Rows from block 13, named by matrix and row number. Each number is 128 + 24 x the weight over its row's rms, rounded and kept within 0 to 255. All counts start at 0. Numbers have three digits each. After the name is the row's rms in percent of the matrix's.
# fc2: MLP down (model.blocks.13.mlp.fc2.weight, 192x1152), inputs 464-579
fc2.19 081:134116128142152126112129092110138144078138126160142132134127134053150128141129085105127136116129124140127136142199165097128133132147126135113103155123142133124142123077165125123107130156127147104140116120086114120131094137129122129109126178138120167178098133168130154147122137138109144128096125167174125152123238125145023128124085119112087125135136
fc2.20 098:134120130137098129107129132115134141173129120083087121132128118095119130094086144157129111117123133126127141129158093146135123137131129136102097143140108145120101128137114128131159125062121149150089143123164113125128140127131135132135129128086159142108156121094126111162129112099124116127094132119091133083148059135144129132129156157156112128129093
fc2.21 069:132131126113131123135126115107107111102123111126166167125127135117119122135097107166130121118134133136127151110071117097118136154110129141164104126143118092115102127094106123127107127150095098119212117121118125126129143127130128130107131103106114077113096132131125123205123098140146127123113122175159129109126114131098015126128078115130137123120104
fc2.22 112:128135128127136132139126148140215206147124144122090165126126138153140126119098166126141136122132123141134125134144115083144126138108131131111110091127126108117118124132122132144108126160151136140117106126133164109127123119125123121107134146168160104121182148128126151085123091129169150125161124145155130111123151140154084127130082122141122128134115
fc2.23 141:122136128133115126106126118104231079133128154080106075134131130124118131127127129108127125124127125165132106168164054124136120124148122148141131109127112138130143129165086131158102135082156131144144131131111116124121123127130133131123139183105145031129144123143128178138126125083132153130170130104152127073139130128138087131126124121107132128138113
fc2.24 126:138119124142142114135129134145058120145133119161152161125128131160096123138136166101130124126132139142125101096081170173128125103075131126151157129150127093135096126088170123087116129144097117136177158122151056142130158125127138126163122057108109172060116133115134099153123136192115084123116117160166127162147094136091126127126115133119145130129129
fc2.25 097:126117128116181132104131109133183131103133148158154106128131121148144133129124091164119134127130113123129186130128114087135147126128123129103099171130134139124128127105132130137106131193157136123181076133123129132124077133127131125120128140165159115195117128155133175113131119137138125126149125131171128116112117126134142127120119100145105130136112
fc2.26 082:130144132140122130137131149149092159183117126150097139132126146124137127130139200138135110125117142096124105138174119167129110135135132105112188087125127155127128126154112129134161122131121153146085151121169196124135189128129127131148130117126112162120144126107123092089128138137108093133095134098107127112146019125131207130126134165157145134107165
fc2.27 079:123101127129093128137125088078169095121122131082124118129127111096115133136149112139124124129120127122125135122167130141130110117168123124110113150121119154122130125111163124118132128032122142107120125125108068118124111126127128126135123111053143156131120113127128110124125152089106121128075130110116125120116172122139185128132145154108116133126128
fc2.28 095:123136126136076124118127169148110100190120162076126115137130124132097124144120145118125128129125126130127100132137137130126112125125127130152130102137117124118122127145144124135080131072100112180109136136125041138126128125124129126119133120111135059103148132108117112161122126099145126122149121101115123105103136131071081126127078134116115132129104
fc2.29 087:125131124132169123105127118130174087130117141169137129128129119071136128135146097131115128125124118129121147135179157152125121181171122126060187115112135142129136124170173123150146126186168136150097131117091211154115161130128124129129127163167158120174140123134118135143125170145093138123145126127099127120083168119125118129120117133110163119137151
fc2.30 087:142127124133151124099120127122100133082137128198148115133122106102130133166134109086123134137122124125117091111119130152147106106086122140145153115138132069135105130071128119110083132148115114103110126118127114143124139132123128126158118073142170199099096136099126112107124164194100091122104117140087130129140101125123102124118100129150125117134146
fc2.31 094:138108127133143127113124134113136121132126137158116128127124095142122133137119108131124121132129117117127142103146184178125122134113127146125149157124132147127102125077159122118144127144140138147140134120131083149121137128123123123139118115157156196172137118129124118119127168153116133128094124130101128169131194129163168128126163129139141124141135
fc2.32 085:129129126115140128123129099101128188073128105142147158121126125136140123144113142128132131119132132148128113130060079059136128135036125139179112131138128065138098127136103128113107127146127091065194096122124155115124148124125131123133126094145135120038117140118129153130126105151135107121155124134170129111158036132121087123120116118144125127138107
fc2.33 081:123108129113090129133126105087140111100126117054140134127124127168117126123123108157130115130129133162130138128077078099119123109127126153191069155134122106118130127125093126095099134047106102107170113129121029115130096129131127129121127095074122123120124125136130131166127118076147103125127124121136128122141091123121149127128128119121090138127103
fc2.34 095:118108127144080124124134114161179085171129160134141121129132113089132131123149106161129138131129126149125136125169180184138120140150123171132105161129122186136118132095188128105102130103115155170093130138110073146120108132125130134143121154076135162192140135107125113174128147135133140127110131122105128131099179131143090125128136155139097125130104
fc2.35 079:132115126120104135147129093128074183113133132133165119132131097061142132136112086181121138134125126142122155118089115086125124140173125157153118193136134081133143125093133123107115124121093112092169116130148084125121107132119123127112123110107123138141068132130131110222129133135113112130097123136133129137084079128087026129131076115150117124116114
fc2.36 098:131122128132094131138126108061106141027134123105140094134130128107105131125135110064130148125129133143131073142158110139143124137124133131156118128132125150135139130061119131143140126041137139066096141134094102125129109131125124127138126161134108118092109132131137139129129135113115168133096133147134128132156190127195083132130141125110098128132138
fc2.37 074:127124127118105123121129117112077043112124115084155136127125119103130127130115124192117123140132130141125157124074097111118132141122130142207112155140120096117113130139093123117141133084117095107144122130135090128129130130131129129119128088109140119106126121123121173205125140098118116124139124148121126112173055128121128128130143124109123126142113
fc2.38 114:121126128113114132130126117065093135074127119084123076127123113117146125121124121153124133123121132121123130124180077081145123150165124114147163139136113176120127127102072126154149127053146154050104113125105186114126157126126125134134123134157140089208132120125126120153125116058122139125098130105134128054137114121149137127127152129128151121125128
fc2.39 097:123146126137121132136125147169160148189116145145088169122123109186146130146106181123135119138122131123125109148110119178136102136093128138109141079133124093122095132168093126139134129161132113186102149125169191146120123123125128124128128112125129196089179134100119127058124145147153123124162128110069126117115114128112240125137107143167131125131120
fc2.40 101:122128129116119129128124123105124114121131122102116084133129127099125128117125123133123125112119128107125138124205110115123131123142128102083168142123110182125138130141113130141154126054135158071077107132120174114134148129132136135123129178131118109153131110112133127106129119091122138131097137104117131069148131125138117129128168142133183124117125
fc2.41 109:128125130136078126122127147118096125142130112101081121132130130131112128122130147099134124117133134117132080138231099175129121140044135107143186106133114138133101133144107130151171129073135147140077153126128126129131138128131138126139131153116115119113174122094124146072127127111135147128114133135106128099196095133180151130130182165130166133147110
fc2.42 085:128132128119089131153127132166123169198123137087134161127124137178118127124111185153132127131130144155131143129075143123124125141168132147175062138125117135131149129186160131112118126103100109141124138137170060125132124125127128132101129129089120147052145128118128131203131090110135118127160131118096130132138090133115215129125142127127101135125129
fc2.43 084:111138131128119131114134165166173161164136150139073124126130113094149131121110135135138131125132117130137125141198104122128137140121125133096121116118121201143141127125106133128114125156085166163029105135138220127124118123124125131104125186101084107194150124133125138114131140119154185131165133130092127112111170139144084130130169135146157125126114
fc2.44 092:132149128126099132121134131112080167064133158122142083136128078100147133144129044112130140131129123141132113140093100092127127146145127134142119169136147083140127131071090126115115139128112112091107113139089153126116087134126122133103128121116100132198110132140130116134131157103141151127164122134101127150097161120110099133132114119135123128125107
fc2.45 114:133125127126135127167128173162082161165121108142113142114123128187138132133135189138128129132127127089129144105119189161137132122100131094097116087119136115111114128099177130106165121169104134141126135129150165125122106121122128127139124091125113127137164137142130112075129141142123120127107132128166128157136104133117255126111191140146125125110149
fc2.46 083:125120128140133127112125173150106113187129147151103158131135130137111131139153146103131120136126131088126111125149173174123116110127130103106147102121133119129129128102170124118142125144141141182070136119142102137138153126130130126171129095146148209118167120090125070101128175158131096129109126122079128159122119136132177129131145154134143126117152
fc2.47 105:137130127144058129145142134140112018162127125090118139131136134148119132133131121132121122155126126115127116131107114170116120125170139134167113127116136130131124132138097125105154130051103106175174174133108045124129116133129121129129136138085123103121131124127122110141131144109114129133133124103135126139111121120111118133133123127100107130121156
fc2.48 105:124137127125108130125133108079163058129128130067109129127126129147139127139138081154128124138124122157128137134140057135127127127165126153145130117128130163125137128137035125141112134048124138155117138128087156122128119132133125135125132148082124084179139119135126121133125131069120131128150127106081127111096177119114147127130095144112134125125150
fc2.49 092:130153131131139128083131136127154228141123139149081131128125124073154124104143152099138127107133133139129104143180131129125138152127123112101169136129125164136144128183149130161136126161194156125019136118144207132126167131131130126132127179166150131151155120140123145113129110133126126127148132153061129127157111137161135127129143136150138126137155
fc2.50 127:121142129138171127107131161188124195161132144196109126129127133093161126099106140127133133114125127120126120136105140130136115113163125125094107107131137135135153128114134129115111130243131151130080123129162226138127134127131124133110124118164131188226128152122127104146131124166152131128126130125109129132085108123117098130135079114160115125124134
fc2.51 108:126131131110114130120131095083215079104127129062104133125129130144140129113119086176125114129130131166136174145152100093105139152135129152141094172107127143147129125164092128137126128093133130111134105124099144119129140133135126132112131166098125077156120098159130159153133133047121163130148133140136128131129199122136167132135154126104132129132156
fc2.52 116:125128137130130130129131096107112167063137107129150115129128155141141139123166145102134141129131151119136097106133136160149131090114132104129112162123137134136149137129142151109126139111114139052068124145128104141141103136135139131133133092110120122078115145140143106093138126115124117145110148091117131157159127129131188130110149131115098134126170
fc2.53 103:130112126115137125128122061077094092064133091115179129132133144048129127124124070128115136122129129134122131122083090081133135131147126128132112146130129067123113128113133126126119125094136101062211105120090077117134128129130128125124133109152144084084052132137132144159125109118097103129071126156181129118123098120127000125130078099092112130131114
fc2.54 086:130115130132105128117123146159112179199135112124086110131125119107147130119140184107133128125123142108127109112141086156135111087139128125105129117134134118127132131108086130119168130104099158089055135134172150136129107130126129137141123054100127174171156136143129108111130128147111082129096139093119130121143028135118194129133157154154112129114144
fc2.55 128:130139127124194123104126121146156092161125142185118143127126123161153127145109137162117119127125120108122159137133153146123134171103125127104147150123127120126115125160144123149145125220175126151181122113150200134128167128131129125138125148172149176151160118132122172109128134154110122123118124147168127124154107122152186126136135126150156125131168
fc2.56 108:133132129136099127148120144134116155149133123082086115133126115141103129133135195099146129123126135147136093147172081106138117107101131134150163098133110134137123130090066130127151133066099138125097127143157094099132131123126131129116125104051080138067175121104133158136126117099141144132142131103149128098183109139137188128131171153133151130124119
fc2.57 167:134089116130120129124118149141168119177110147119190160123128108135093118140135164127122124136130129132117157127157154139114139180117123146136174118119128102116091116151169113126161110115151119154119134110122082159104170126116119116158123125178167112113176126118120123144123151134110109103133111144134128138109133137134178125118189121127146126141123
fc2.58 092:114135128130136115136126117156175079149120125178111126131126129144172127139148134159108113134121146142122132146189105181124124153108122151181162158120133148116130121168131118120135130255118113137156153100109210129126145126127121124121121144133146103193169120173120145156121168132101129119144121124155122128166071112168226130129161133109121130142171
fc2.59 079:137118129117155132127130139110145206052135108140174128123121122145120129127107113139134130122134128136135161098067167129137142118077132135157063154145139099122111127092170129101103132161112095084169101126125087136127095127124128121112121088136111191098105139139140150107129105148156137127129123176156128170133158126137108126123153090144086133127096
fc2.60 093:123127129127108120139125134156167134176121151128106146131123112135137131139126111172134121109129124163133150133159195172116133135117126153144129155118119147128127122107174122112111130182101126181096123127108101126128116127125125129114124150093110160201175117149125153140123169113132154127141125141128126141134234134150195127123147135129138134132137
fc2.61 112:135150132159103130165127140153099137152128141130104128136120132169130130140125173093145138131127131136132078141109160192149121101159128142146099088137135115116149128140143130136117131142113116176107160145171112120133085122124126126106126133108126164142128144135129119113124143139153140136117129114111125157145182140147090127133085121148099136123147
fc2.62 090:118128124138128121165131154141086094134135132125128134121131093169122131137125151103142136121126126136131105130126129164142116130072121111094176114132133106148086131094102133128139127110103137162100125140156177118115152120120139132133128109114113151078121135083130108100128166124123138126163134098127129130136135133106207128133140140127179121126092
fc2.63 112:122119128128091133135131123126127154096131108115121103122130108124153134129130144117122131144128130134131069135108029121147102121130120144137121124131117125135145136129061134110120137065082114114186139134137146113113093128123128127126125116047128108091124128115128124110135107124123138131139131088106127086117049118117143130129095138136104127135113
fc2.64 089:123114121103126133138123121141128160106124141116148130121124096099138129128118105188117140106128117131124200121111132050138134177109123120085115133135120120118097128109164126164122126150133119093109079136121131129115123126120132130126127117145154106152142129127129172114128098122134148115149124153107132107107157128112164121124140125137152122128055
fc2.65 079:125115128129113127127125134129106132170116135100093132126126137110118132121176160117127126113127128102126131117156196158122121093155128091060184105111127179125144129186201129125144126101140143156075151127138096122130136123129130123155126125109118161118161117121121115083127131100115117134125137099076129151134153125133226126122184160106150129131142
fc2.66 111:124161124134154120143137178173085132168128141175131127127130131107131129122129147098126137128125130082128110113135190141133113115096129089075126092140139132132118130070174130138129131195114147141037139129160172142123118123126130131124131113149117151121102144123125103085128154166110118128135137142089128130105120128085145127128091134136128119108143
fc2.67 085:128113129119091131155124116098162119099131112083151113128126129128118127133085122166135134131128134154126138129068072107136129117153134163177050124141125114127116127124048129128123128078147119102192114139119109111128106125125124129093125115142152058111126140138128133160126100098145130128133127094181127099131125134140000125128122096131098127125104
fc2.68 103:134115128121181136135129134164137182142126118165159161122126132156120127122121134147127126142133130123128169112049159093121135120137130124139085142132138094129130126143150127104135123206138112132169107124169107129131129126126126122123122089166152167074120134125129116149130112175137109127139123147143130173116107130121154128129133102148099126136117
fc2.69 098:140135127137092131139121162169076207167112114150113171121120123084139121140130139123128127138125130092122125111134177138119139138104133105120135131115136140107102124098150123099175121153108157133023151126120155125133121128122114125132118114143118165153153133135121090108126118160111116124089124139054130183105161128142154126118180150135114124128143
fc2.70 078:125113129122101133159126094080113073117132117073126108125121119136115125131157092150122131127124114136129156116180130128125137112173125132112142144123131191113145129118100124129144127035100145109087130126104119111131114128131129130151122150072117114184123105130133104100124144071114142127109130137110126134097196121126195127135156183112147133130134
fc2.71 100:127130128138098133147116136114168158090134101114145117139121130038112118134135096096135156123125120149125089135104123139151131106105126140130148102146132062118102133150096130143163131079164119109105133142107187106133156131131133122117129114147170126082160142103134099065122136144130128122128128114109129106130182129136073122136103147144130130140092
fc2.72 077:131145127135145130107120210125032119067131128161137112130129115152115127136115129083119124146125121080126092117101113122130119099071130085152126099140129116112109131094084126105131135128130121112127109131137149147134119125129131126136126108181151156113116133087127103082128146167162119125116121131086125136154091120112096126126153117164128131136090
fc2.73 120:127115127122142128121130161144115161138121103159121177125132166098119123107130147105129120116129137105123126120130173095125131151113135104120116085119126096128119121147194124115148112171133108125088109114124112123138158123127123118125127130155163143069178141107125120118122119156138112121095123158119128147148133129143080124127138121128120127125119
fc2.74 103:124140129119106124175129109131056058116128126126130116129128134210138123133144106119111137135124132125128117121169148182127122124098130092129189118122139122129127136115093127146118132123117118132061145134107158130133141132134136127136131144157155110157126122109127100069128128129110122122128131115086126135108154117114255125132100147114161126128163
fc2.75 093:140131125132137120089124148081076105066127100132122122126126127073123126143106134100126132121133130116121110115119169131132131121048132121161158102144130080139090126098175124139143130092140110097163135122105094125130144124125129119142123071162124155065102131126124132098121141144117115127112122168126124142177140131140000122129132103117142125127119
fc2.76 114:127115124127124130188123137139110090126113154142146122119121111165119123111102119171110133135121101110119160109069198166120145148149132104087109158120127108100122126150155126142165124163177096130115129135126160145125154123127126124112128140217195151128155122127122125089125131126124126122098128106121123153108207116137135124123150123132141121138128
fc2.77 094:122123129122155124141127132169146173147135128191146104127125144199136128103107164134138129128134129124136119127077140187143120116105132115140103104143123131129119129100124135126112133228149130155111118147160134140134146128129128128117128117178138178184133144119137128090133104194181141126121128100135131123149171137172134125130137097147142139124132
fc2.78 090:131100125122095125150136135167123175146118129151158143115128119153113126096079161197137131130131124125126168109065198152138136142138133116121096168139110127151104127105205135104162121145134124139140124145165073142125130131123131123098117137132151210106165145094129115138137082172161140121112129117130128133133172134145130123132177083152125131121102
fc2.79 092:131121125128107121120135092126058123118128106124140141114129110144158127148132145164124131135126124131124112131080091152142121145105126129132161124141125100136096133076101128096133134129105104107158123133132141142123131130127131129145125064086103166121125134092128113126126141134135117122132128136122123102129055126094151124131147138138182123117137
fc2.80 097:131118128118159127114120104106162097173132140120093146129138132165144136133158096127116124131136130136131151115150132096113145137156128161136127156104142161141149123152147125129117122168143143131183142117118083121132103126125124125139134171133116084199122115180123165179129142090093132141128130163175130164113112132145108132130117136088143126130175
fc2.81 088:134134128126158129122121124121127199096138153153139133132126116142128126134106112149132145118133128143131158133170162039134153189122131146163127168136135143136128127077166128151112126199157136093174097127120143116126106125124126127116124173174112118154133137155130173180130117130137150128149124190205129132135150135156020128127102111138129122129135
fc2.82 139:128105125130160126120125123138175091119125134156175140122132131126102129123134093119118134126134124121129150124140211153126144153110127105077144155122130120135113127130217131140116127174163128144116113130098078154122149130128131120141127148172166133101126129141133140093130135158122142121126125154126127160098222126133148127129147116111141129142119
fc2.83 117:127137128137129125128130169187086139156132116168150144126127151137104125139158182072140128125127146101131098128112146203123126099092132103127167103136124141126117129165156132102137125161108142135098162128150113147134143127129133127143130083106074141060127128117136081123130126178143112129118127128126130125122073132088190131132165134116145133117129
fc2.84 100:114139128124138135110123150109165156131136137124078117133128131075148129110155107101134133108125118126128112126195102090137119124140128132118146076126126184126134129152093130160133121116158156118080127125110202114130140121125127129139136157151121088198131129130128130097126125113146149136134134110104132104106148126150055127130097148137125127125108
fc2.85 093:142138125124171121124128144116090157102136107149140146133135136128128127130143125076121136119133135105129140112112142051130109124092129094084118089133147098127118128105113129145144128151107126062074119129154122123136140125129130127142131093157137133074094138129135121127128118165105109128117131148133133140105112135100156130125091135122115129115162
fc2.86 100:133125133133111127135146140156089104136131122127142109126125103127145130129099117207122122145126126135130170106116144156131131160201131121121081181137134177128149127085138128105133132134097139133090136129154120139128092131130121137091115139114139196200123122143124103217135112112130158124124127130112131140118189117149154134137167118122124120118146
fc2.87 091:119127129136135121116127175181094043146125136152123109129134129093136135120128163113125133138127118107127120120104173185122119096137123095076129086120128092120148132137190132120104130140085110133019108147156105156129128124124131134126136082128134155141079134147128154091130174147125135132122135104093123162125161132106160126117146098102144132131110
fc2.88 091:119138130123132131120132131109203070100126119138091125126126126147139133122131087152127111131123123120132153135164125174120137147134132151147144142114128180141119128167106130142151129161145136165173145120094233126124150130132122129124129172105121124183163113147127146102135155101126176136138133119120127128150192106168189132133162130133147128127130
fc2.89 123:130143127132138129135132149158096212152126144177082165119126120152152128102099126141132121123130127120129122134080179117128123156139133125138093128120137120150118126066149126111139125255134125157152139119140209133126142124126118126120121135166111192204141137121124099134131137156148140130131126150129129162094160125145085129134107123155132125118135
fc2.90 088:122114126142100128137121131127056128107135117121164145130128126111110121136118085123137135119129134132126119112081146137138118143150131143179084125145127135132106125034138126090127125099098136118183140133095054137131093127126124129120126103111073139173089147106132097180123131132156122126095123141160126132094150125122000126124089120125093130118085
fc2.91 109:113132127128122129150126117089129087070134131098155052136127110065128129116127094162119134118117117119126137139164080130139119125120121120111129150143123157110130131135083131153135135064139138080103112137122168120123134125130135130111129157115128091136091121120136131103126157092118147131117137098109126069121119114123102129131115131130127128133088
fc2.92 085:125145128123167125115123119158103120170128163182128126132131139189140122137126150117126133134129131144127095145050135137129128137123123152161145108142131090134126134146111128144076128222154101158178136131172150143131153129132132128135133102179124137141111141126123128146131097173144104123156127117154129113113081134094146127132062117137151126122167
fc2.93 100:121128127113144130121128093070106095074131116124095101126131116164155128126157120108119129135123115110124100138140037089137124146120122124117202101122129128126126130136043126169145125089177124094153118119114205107122167127127127129174126118168143099172137120123124138066128117105112124125127129097135128098161065120166189125130142153135172121131144
fc2.94 093:131129127118165125087116125113129158113129088118115118124120123166139122117075128156126118124130131101129153122100103082136119121086126104113110123141110106138101129134122127126129135131151119106173083120124126125129123126137132127103119115140141169129139125105121171103126091122164124122120129150124126086176090122148125121134155115159154133141108
fc2.95 090:128103128145121125145124120177134105209122128132136151124126124203115125141113173160140127116128123149128143129097163197128122104126128159147113115137116125126104124128158127099120131175119116193190129139142029136126095128126129127115130092101093165162164141127128158133122148146170118128152125091163123124122152136107062125123126124157143133126101
fc2.96 101:122132132131101131107136133166130169198129170119121151134133138120118128115144142094138119117135136166138098117099151129124129118175129145127122104135129120144164129159168130105061126148089110183069137131157044158135122125126130127121134104072107162105128136119123090193127100125156116130171129112074133150082125136073087132137068125106109134130111
fc2.97 091:125137127119097130127122117060136101016134116098146122130126126130145127150103096139128129141126133141127107167087039114141130153072130148195111131134131079121100130147029126123117131074133102075152108126094163119130115129131127126116129129137160102126127133117132135091129136100145134124131122140130126101152089119147098127130126109129118128136125
fc2.98 116:127122126128107127110122127078155135109128118067094096133129111066122126107126125123129118118124124129121115146183084072124109138126127118117137111125105130130121124121081122149160123000168145092074108117132146106125166122126125125139123165140155106105146117100121133142122137078113134127115128106102128074168115131174064127129143139135126119142111
fc2.99 102:127099130129094137115123138145165196155125122122139168127123111190108124139121137102150119132134137127132104132126097125130128152070129165192141137133122106137086124131113127109148123118151122153209128126138053129124114131124124119126123101133124182108179132097128118104130095163173118121127118129149131127153102136166126125130143128164124135140098
fc2.100 120:124139126129078133123133143088121105123129145051113129135127114094129125154165068116127135131126129141126114131177106058129109131173126142131140120127145154126144128132097122127106133014096133131135145119078126125120114132128121131139132139078121089183117125125119085159122142068122130124137122132096124132083139114076085133126038168108115125123133
fc2.101 088:132137131146133125138134144193150141208125149183111141132130140103141134125138170140125127123127129125131123131162207236131125128154130128095127139118128166118147128147228131140145128205125148194080179128166129142132122130128128127125132174122118204155155132133125135121129136168110140137123134127111130151134148134163175133127132147124116134122154
fc2.102 093:112126124124143122149122160113128094096136110105104125119126135119106128134138156102125132116123115105130119124111146124154120097083119092071135082139121115133108127125150131150100130086107136128145105128125154125120162117124138127138132095110158107090087133127135123053125143126129141123105132163166127128115190121087194122124120126110158129129091
fc2.103 089:122123129131080128118128135099118054085129112101129123130132127087112127129119079131127132140131124126129107134121126129127117138117132137174090112137130116133103130137101130126098133065106105142144130137092111133131142129129123127119131134121150127120084140098120104141131135124158159127116124122087126130108195117154000129130080120107114129137072
fc2.104 126:124130129123120131156123136150141139152127128121148135131129143109098131130176122082133138122125133127130105123147159131131124110150126122112158102127130113134157131166148133139109119108109133134060140132149110135128147127124134126141135156119148107067120129113132093108128132130116125130143137121077132143098141130087151125124120155127128127127108
fc2.105 172:133105117129126125110125157151129116156116149165159150126123107117141120149122117150117130135133129148114150131136153152114132186096130148157165132133128098118084120127169109139143118155139119150130142116124095155114171129118118120137122117187182160163149135125114130151120145171128121099131101173128127133112168130152138124124140119128150129136107
fc2.106 087:133128130113139135160123143167143189147124122154106120126121127179134127132120170136127123141123114106128131130061116098118124106119130102114127137116124067117140126145073129120141123233135100109179102136182194116130167128125120121117124124173165137093140129126130119068133107156144123125137126067169129137131121126145214125130158098159143126131134
fc2.107 088:138121131132124121131131103134192149178135121091116134129121121099132131130117138195129122125124123156131182129149117142125134125181125165125117173128127171123128121117127124122163125133117156139172132121162116111128125126128125134105123132081139145158154119164131171225126148079102124133117128141208129121143093135146159133126155138129129128138149
fc2.108 095:125155128116091126117134132125119166146126160087096135131127128105142129130111079177118122127125123150130146141162137132123121169175135120140136154125121161134144128122127126151096128135099135151078138121117142134130135130130124131109135193112110097210101122122124109206128137076134154130128127152088129112072175124094099133126085128111154122114136
fc2.109 105:131143130142189138155130125164144117153130147156125163125134150223126129132120138115135132146133132155131120142067144098135131101172127147157093094126145124133152130151129131121080129222119116189175140128143138125132092127130125126119133147133136126105101141141127104120128125146150121131172126128150126172082142130081129129131065116139096132120157
fc2.110 109:134138129131127126139127096112101121111133121162124123128123130220149123145143158101137130131127140137128092135135102168128134126080125149189161130127134132134119132139074126125141129151152128115159161123118176111128151132131128127154123129143109141150151120136131125097129112151117117124138125116148127127171094130169198128133158154139152128133184
fc2.111 085:130096129131111135101134127099144149132133128076134107134132109099084132106143110107129125133128125123130121112142089066129119133135127138122118141136119148139111127084099130120140122002127151106114113134128043123128141126123126127135121088095124139063110116091132105186130120094122124134104131108135131113106116129124076132136143141125090129136095
fc2.112 094:121153133133167138109132142175142181099147149185126140136132124107143135134106095131137144136135139136133124115146124111147150126117133150138124173154132139127145133140148137119084138255124155106079084142107218134131113127129134132088127137148135148168103137129131118141130138157174147136136128139085126146131114135134005130141104098168128122129115
fc2.113 088:141134129137140128126131109126067198101135118183124137129128117134154127138172131077134137123131131116130093124156128151134131149073125124105218124129146103131113129093120127141158126161159136104108145120135167128126159134126127126167125102175120193166126131122131122076130131171110113127105127143109130152153058134164182130127149161148160125135144
fc2.114 085:126131127129150129109127150107150047113131078094101135120126137123110127133154107109136117128127121120127128118138082117111129092152126124121153056124132167134130124176053125144146126083142132156196145120112169118127150120129124127137127101112130097078128113112124128116125137100137133132144123114124129122127126122132142127139155147110148124134095
fc2.115 094:127162126128100122124118120113161073135123145094088103137133119071141129126084129155115124131122125152124117163111086147118115145116128159144117131122115082131126127183098125145122132070104087124153142131138177122127131129129128131108136147089122087103110119136123171158127158093101147133140131129136125105147117124101074130130114118117130129121136
fc2.116 092:130159130136133129131129097125129160080131105142121136134126134082164126141179097105132133123122126112131113150212073079125125137135126115102173123108149143132153125105056128138133130156099145091076124124079246105128149132129119131151128136111092122179094117145132126071131154110115142131133128139120128152104124116132202130133083158119136128121165
fc2.117 077:134130126138145127130135132132133137154131138130113125125125110171121130143164120112135126128122121129129128113182133158128118108163122139099201112128140178131126126076109125139137131135148155173141150124127141122119157127126128132149129089112123167164130116113130078118128147118120118126142124118118129134097151124109255131125124168122176123124139
fc2.118 109:140103128140093121097131142150134103194122113087132133127127124083093129122133157129134117123132135130128146114145157178109136101128132123119136140130118149133112126135194126104158130055112149162073143132132000144128112130128133129139126106077108135085151114133127142180126154122118108128117127146099127135157117141110114129127180134111132129131108
fc2.119 099:132141130145105127123131164129155085180126138072112109129134138184077128120144164073140116150131138109135092133165099138109124109161136096131137106105121160130152128163081134124141129050135141169117157140131080123131136125132128132144138149110103055092147111112129101152135114090138138135145129092141129125136140137130174135128169147092128134115160
fc2.120 077:125116130134096123114127121136130089187131144073112104136127123133105130124164134112128122127126129127129119113225127156116123096136126122095167138115121169124143128115143127118146129049120155153058133131131042129131100129130131131146128104074114131150168104120128126118127146077106100130124132109113129117129106133113251129128151163100130134138145
fc2.121 092:125120128133173136111127153116172138074136126137143119127128136106120131128141104100133133127131126119130143147128134078131141101157125109074084120122143127126154127131144130137128129144161155120132104128112155125127089129131128131137129141154145136136128136144133128101129146126140127127152127154142128145112152127134125130127118132126100127139108
fc2.122 135:130152138132121132118129146135093184145140127108099108135131153166111132125128148108140128140127143101139109112146137115138126066179134108118086142129133162137193136115124145099082138113083150128079123145144112120147060132136135136112131113079089128122105125127136081147138109105150132146121140091095130146136113132081152132128128139130088128106162
fc2.123 083:122149129113184142127127127116146182075128164175144130127128137169143132128119127106132132125128124125131118144082126070145147153133127124114144109124130123131153130170145135150080124201169125105135090131117200137126134123124130122123133152184136081128120139134133133066135111144157132132170130109109129128115099124127115124126122093153136133128121
fc2.124 131:126133128102107133131130085068136150033121098062157103125124142134128123120120136135126135136126128137127127132113049067128125127141124121137139108129127130122141130155045134157126129032165110065126105132101160106126149129131130126126132127141141042078116121117130154109129079073120121126149133072115126084139082125129156126121116120113137127130143
fc2.125 091:131130128133118121114135115125122055178126113107108132127131131213113129125146128132126109133125120107129130121160100185119118120129127111112193119123120155132115129120103127143143131093144128202157155121133091130124161131135134131165133132088123133146155112096125131100131126111115117126124127108111129106164085123137255129121164170119173127131141
fc2.126 101:116173127133150122105136128178170135180128184165118137126128128111161129119102162149124119141127132141130129159095129152124127130150120131104092143124118145117162130197159129115112132190102144146004126127168205152126107128132131136108130169117122164137127126131125131163131150148118127125157131142049127115101067138108188132131134117133116127137149
fc2.127 069:131112128123135126128123151134123089072131101139165142122130133171118124137093161121125125135134134109127139126107119092120133120055131109135080147123129087128111128182137130111143127128140102085196093129140074130132116127129131121116126120163159122055139131129129171101132108159139128123119123138175126144183089127137107126133158087126111129146117
fc2.128 108:129157123125164132117125172146136165164119146141078178127131122122119123125119162124127118115130118091129157136160152063118120153102126080056110080117129146127113118142153122139127123179133143145077096119145171120128135115123125122131130156167140117102148126111114127110122142140138131118148120136088126144103126134108139127129117135142132134123109
fc2.129 103:132144124111181122108124128067109153036126131124170101130129122138128126127149136108119132123125136126123109121128097109143128131096122103126160117137130112111129132127100129145136127077154134057063109123120194124121166127128138131170130108178155100083124122099136120090130125116099095123140132134111128101135050131125235125117160143138125123120157
fc2.130 097:137130129131073131123138163155115153190129170077112128135130104148121134119120082150130124139128127134134137126163140157113128144180144135126129157127127166131136133089085126121146128090125149173013149135134063140128105131128123134120133145116096134194180118104127100170132147093142145135158129117060132122071169140098129135139123146133134119123136
fc2.131 099:119134130144196127135133166167109081122134133204137131124132155137132131127111167103131129129128127113128111128098174177129144068106127115107128107131134119121131128186205133114132128222128135150194140127147177136135124124130133126115132112165120155096091137146135130080128139175145125136130130136191126145132106128116020130131124104128150130129118
fc2.132 131:129135129132178135141126122149112200099133148174181172132131158099119127131155139074143142111133141133133115123096178082134142106156126111098120114133137115130164128141182134120105125218117134100095113136137121122139126128131136131117134123134084157070073142132143110123127111170139113134136134173123132165106158140093098129134085122122126137120129
fc2.133 094:133143129112108130106131098107140115069121130140118080127126111095123127135103090130120140119131113141128134132178139074124146169122125165144147156135119152128130128119146130150089129127136126111132101135089159123118134132124126127121116186134120080128121123139117161147133106115120173125145126114075128116139174120160006126123136107139137125143097
fc2.134 120:125132127140171127113125139185149153179127149182127134129130125091152128123124109118128133116131115131128139137117152137115129124162122129095128134115139123127163124121162126128087131226132128177132140127137124138126115130127122127117131144155118140227117141161126135138125142173145125128160123133136128165085154133117057128129069109132135125123120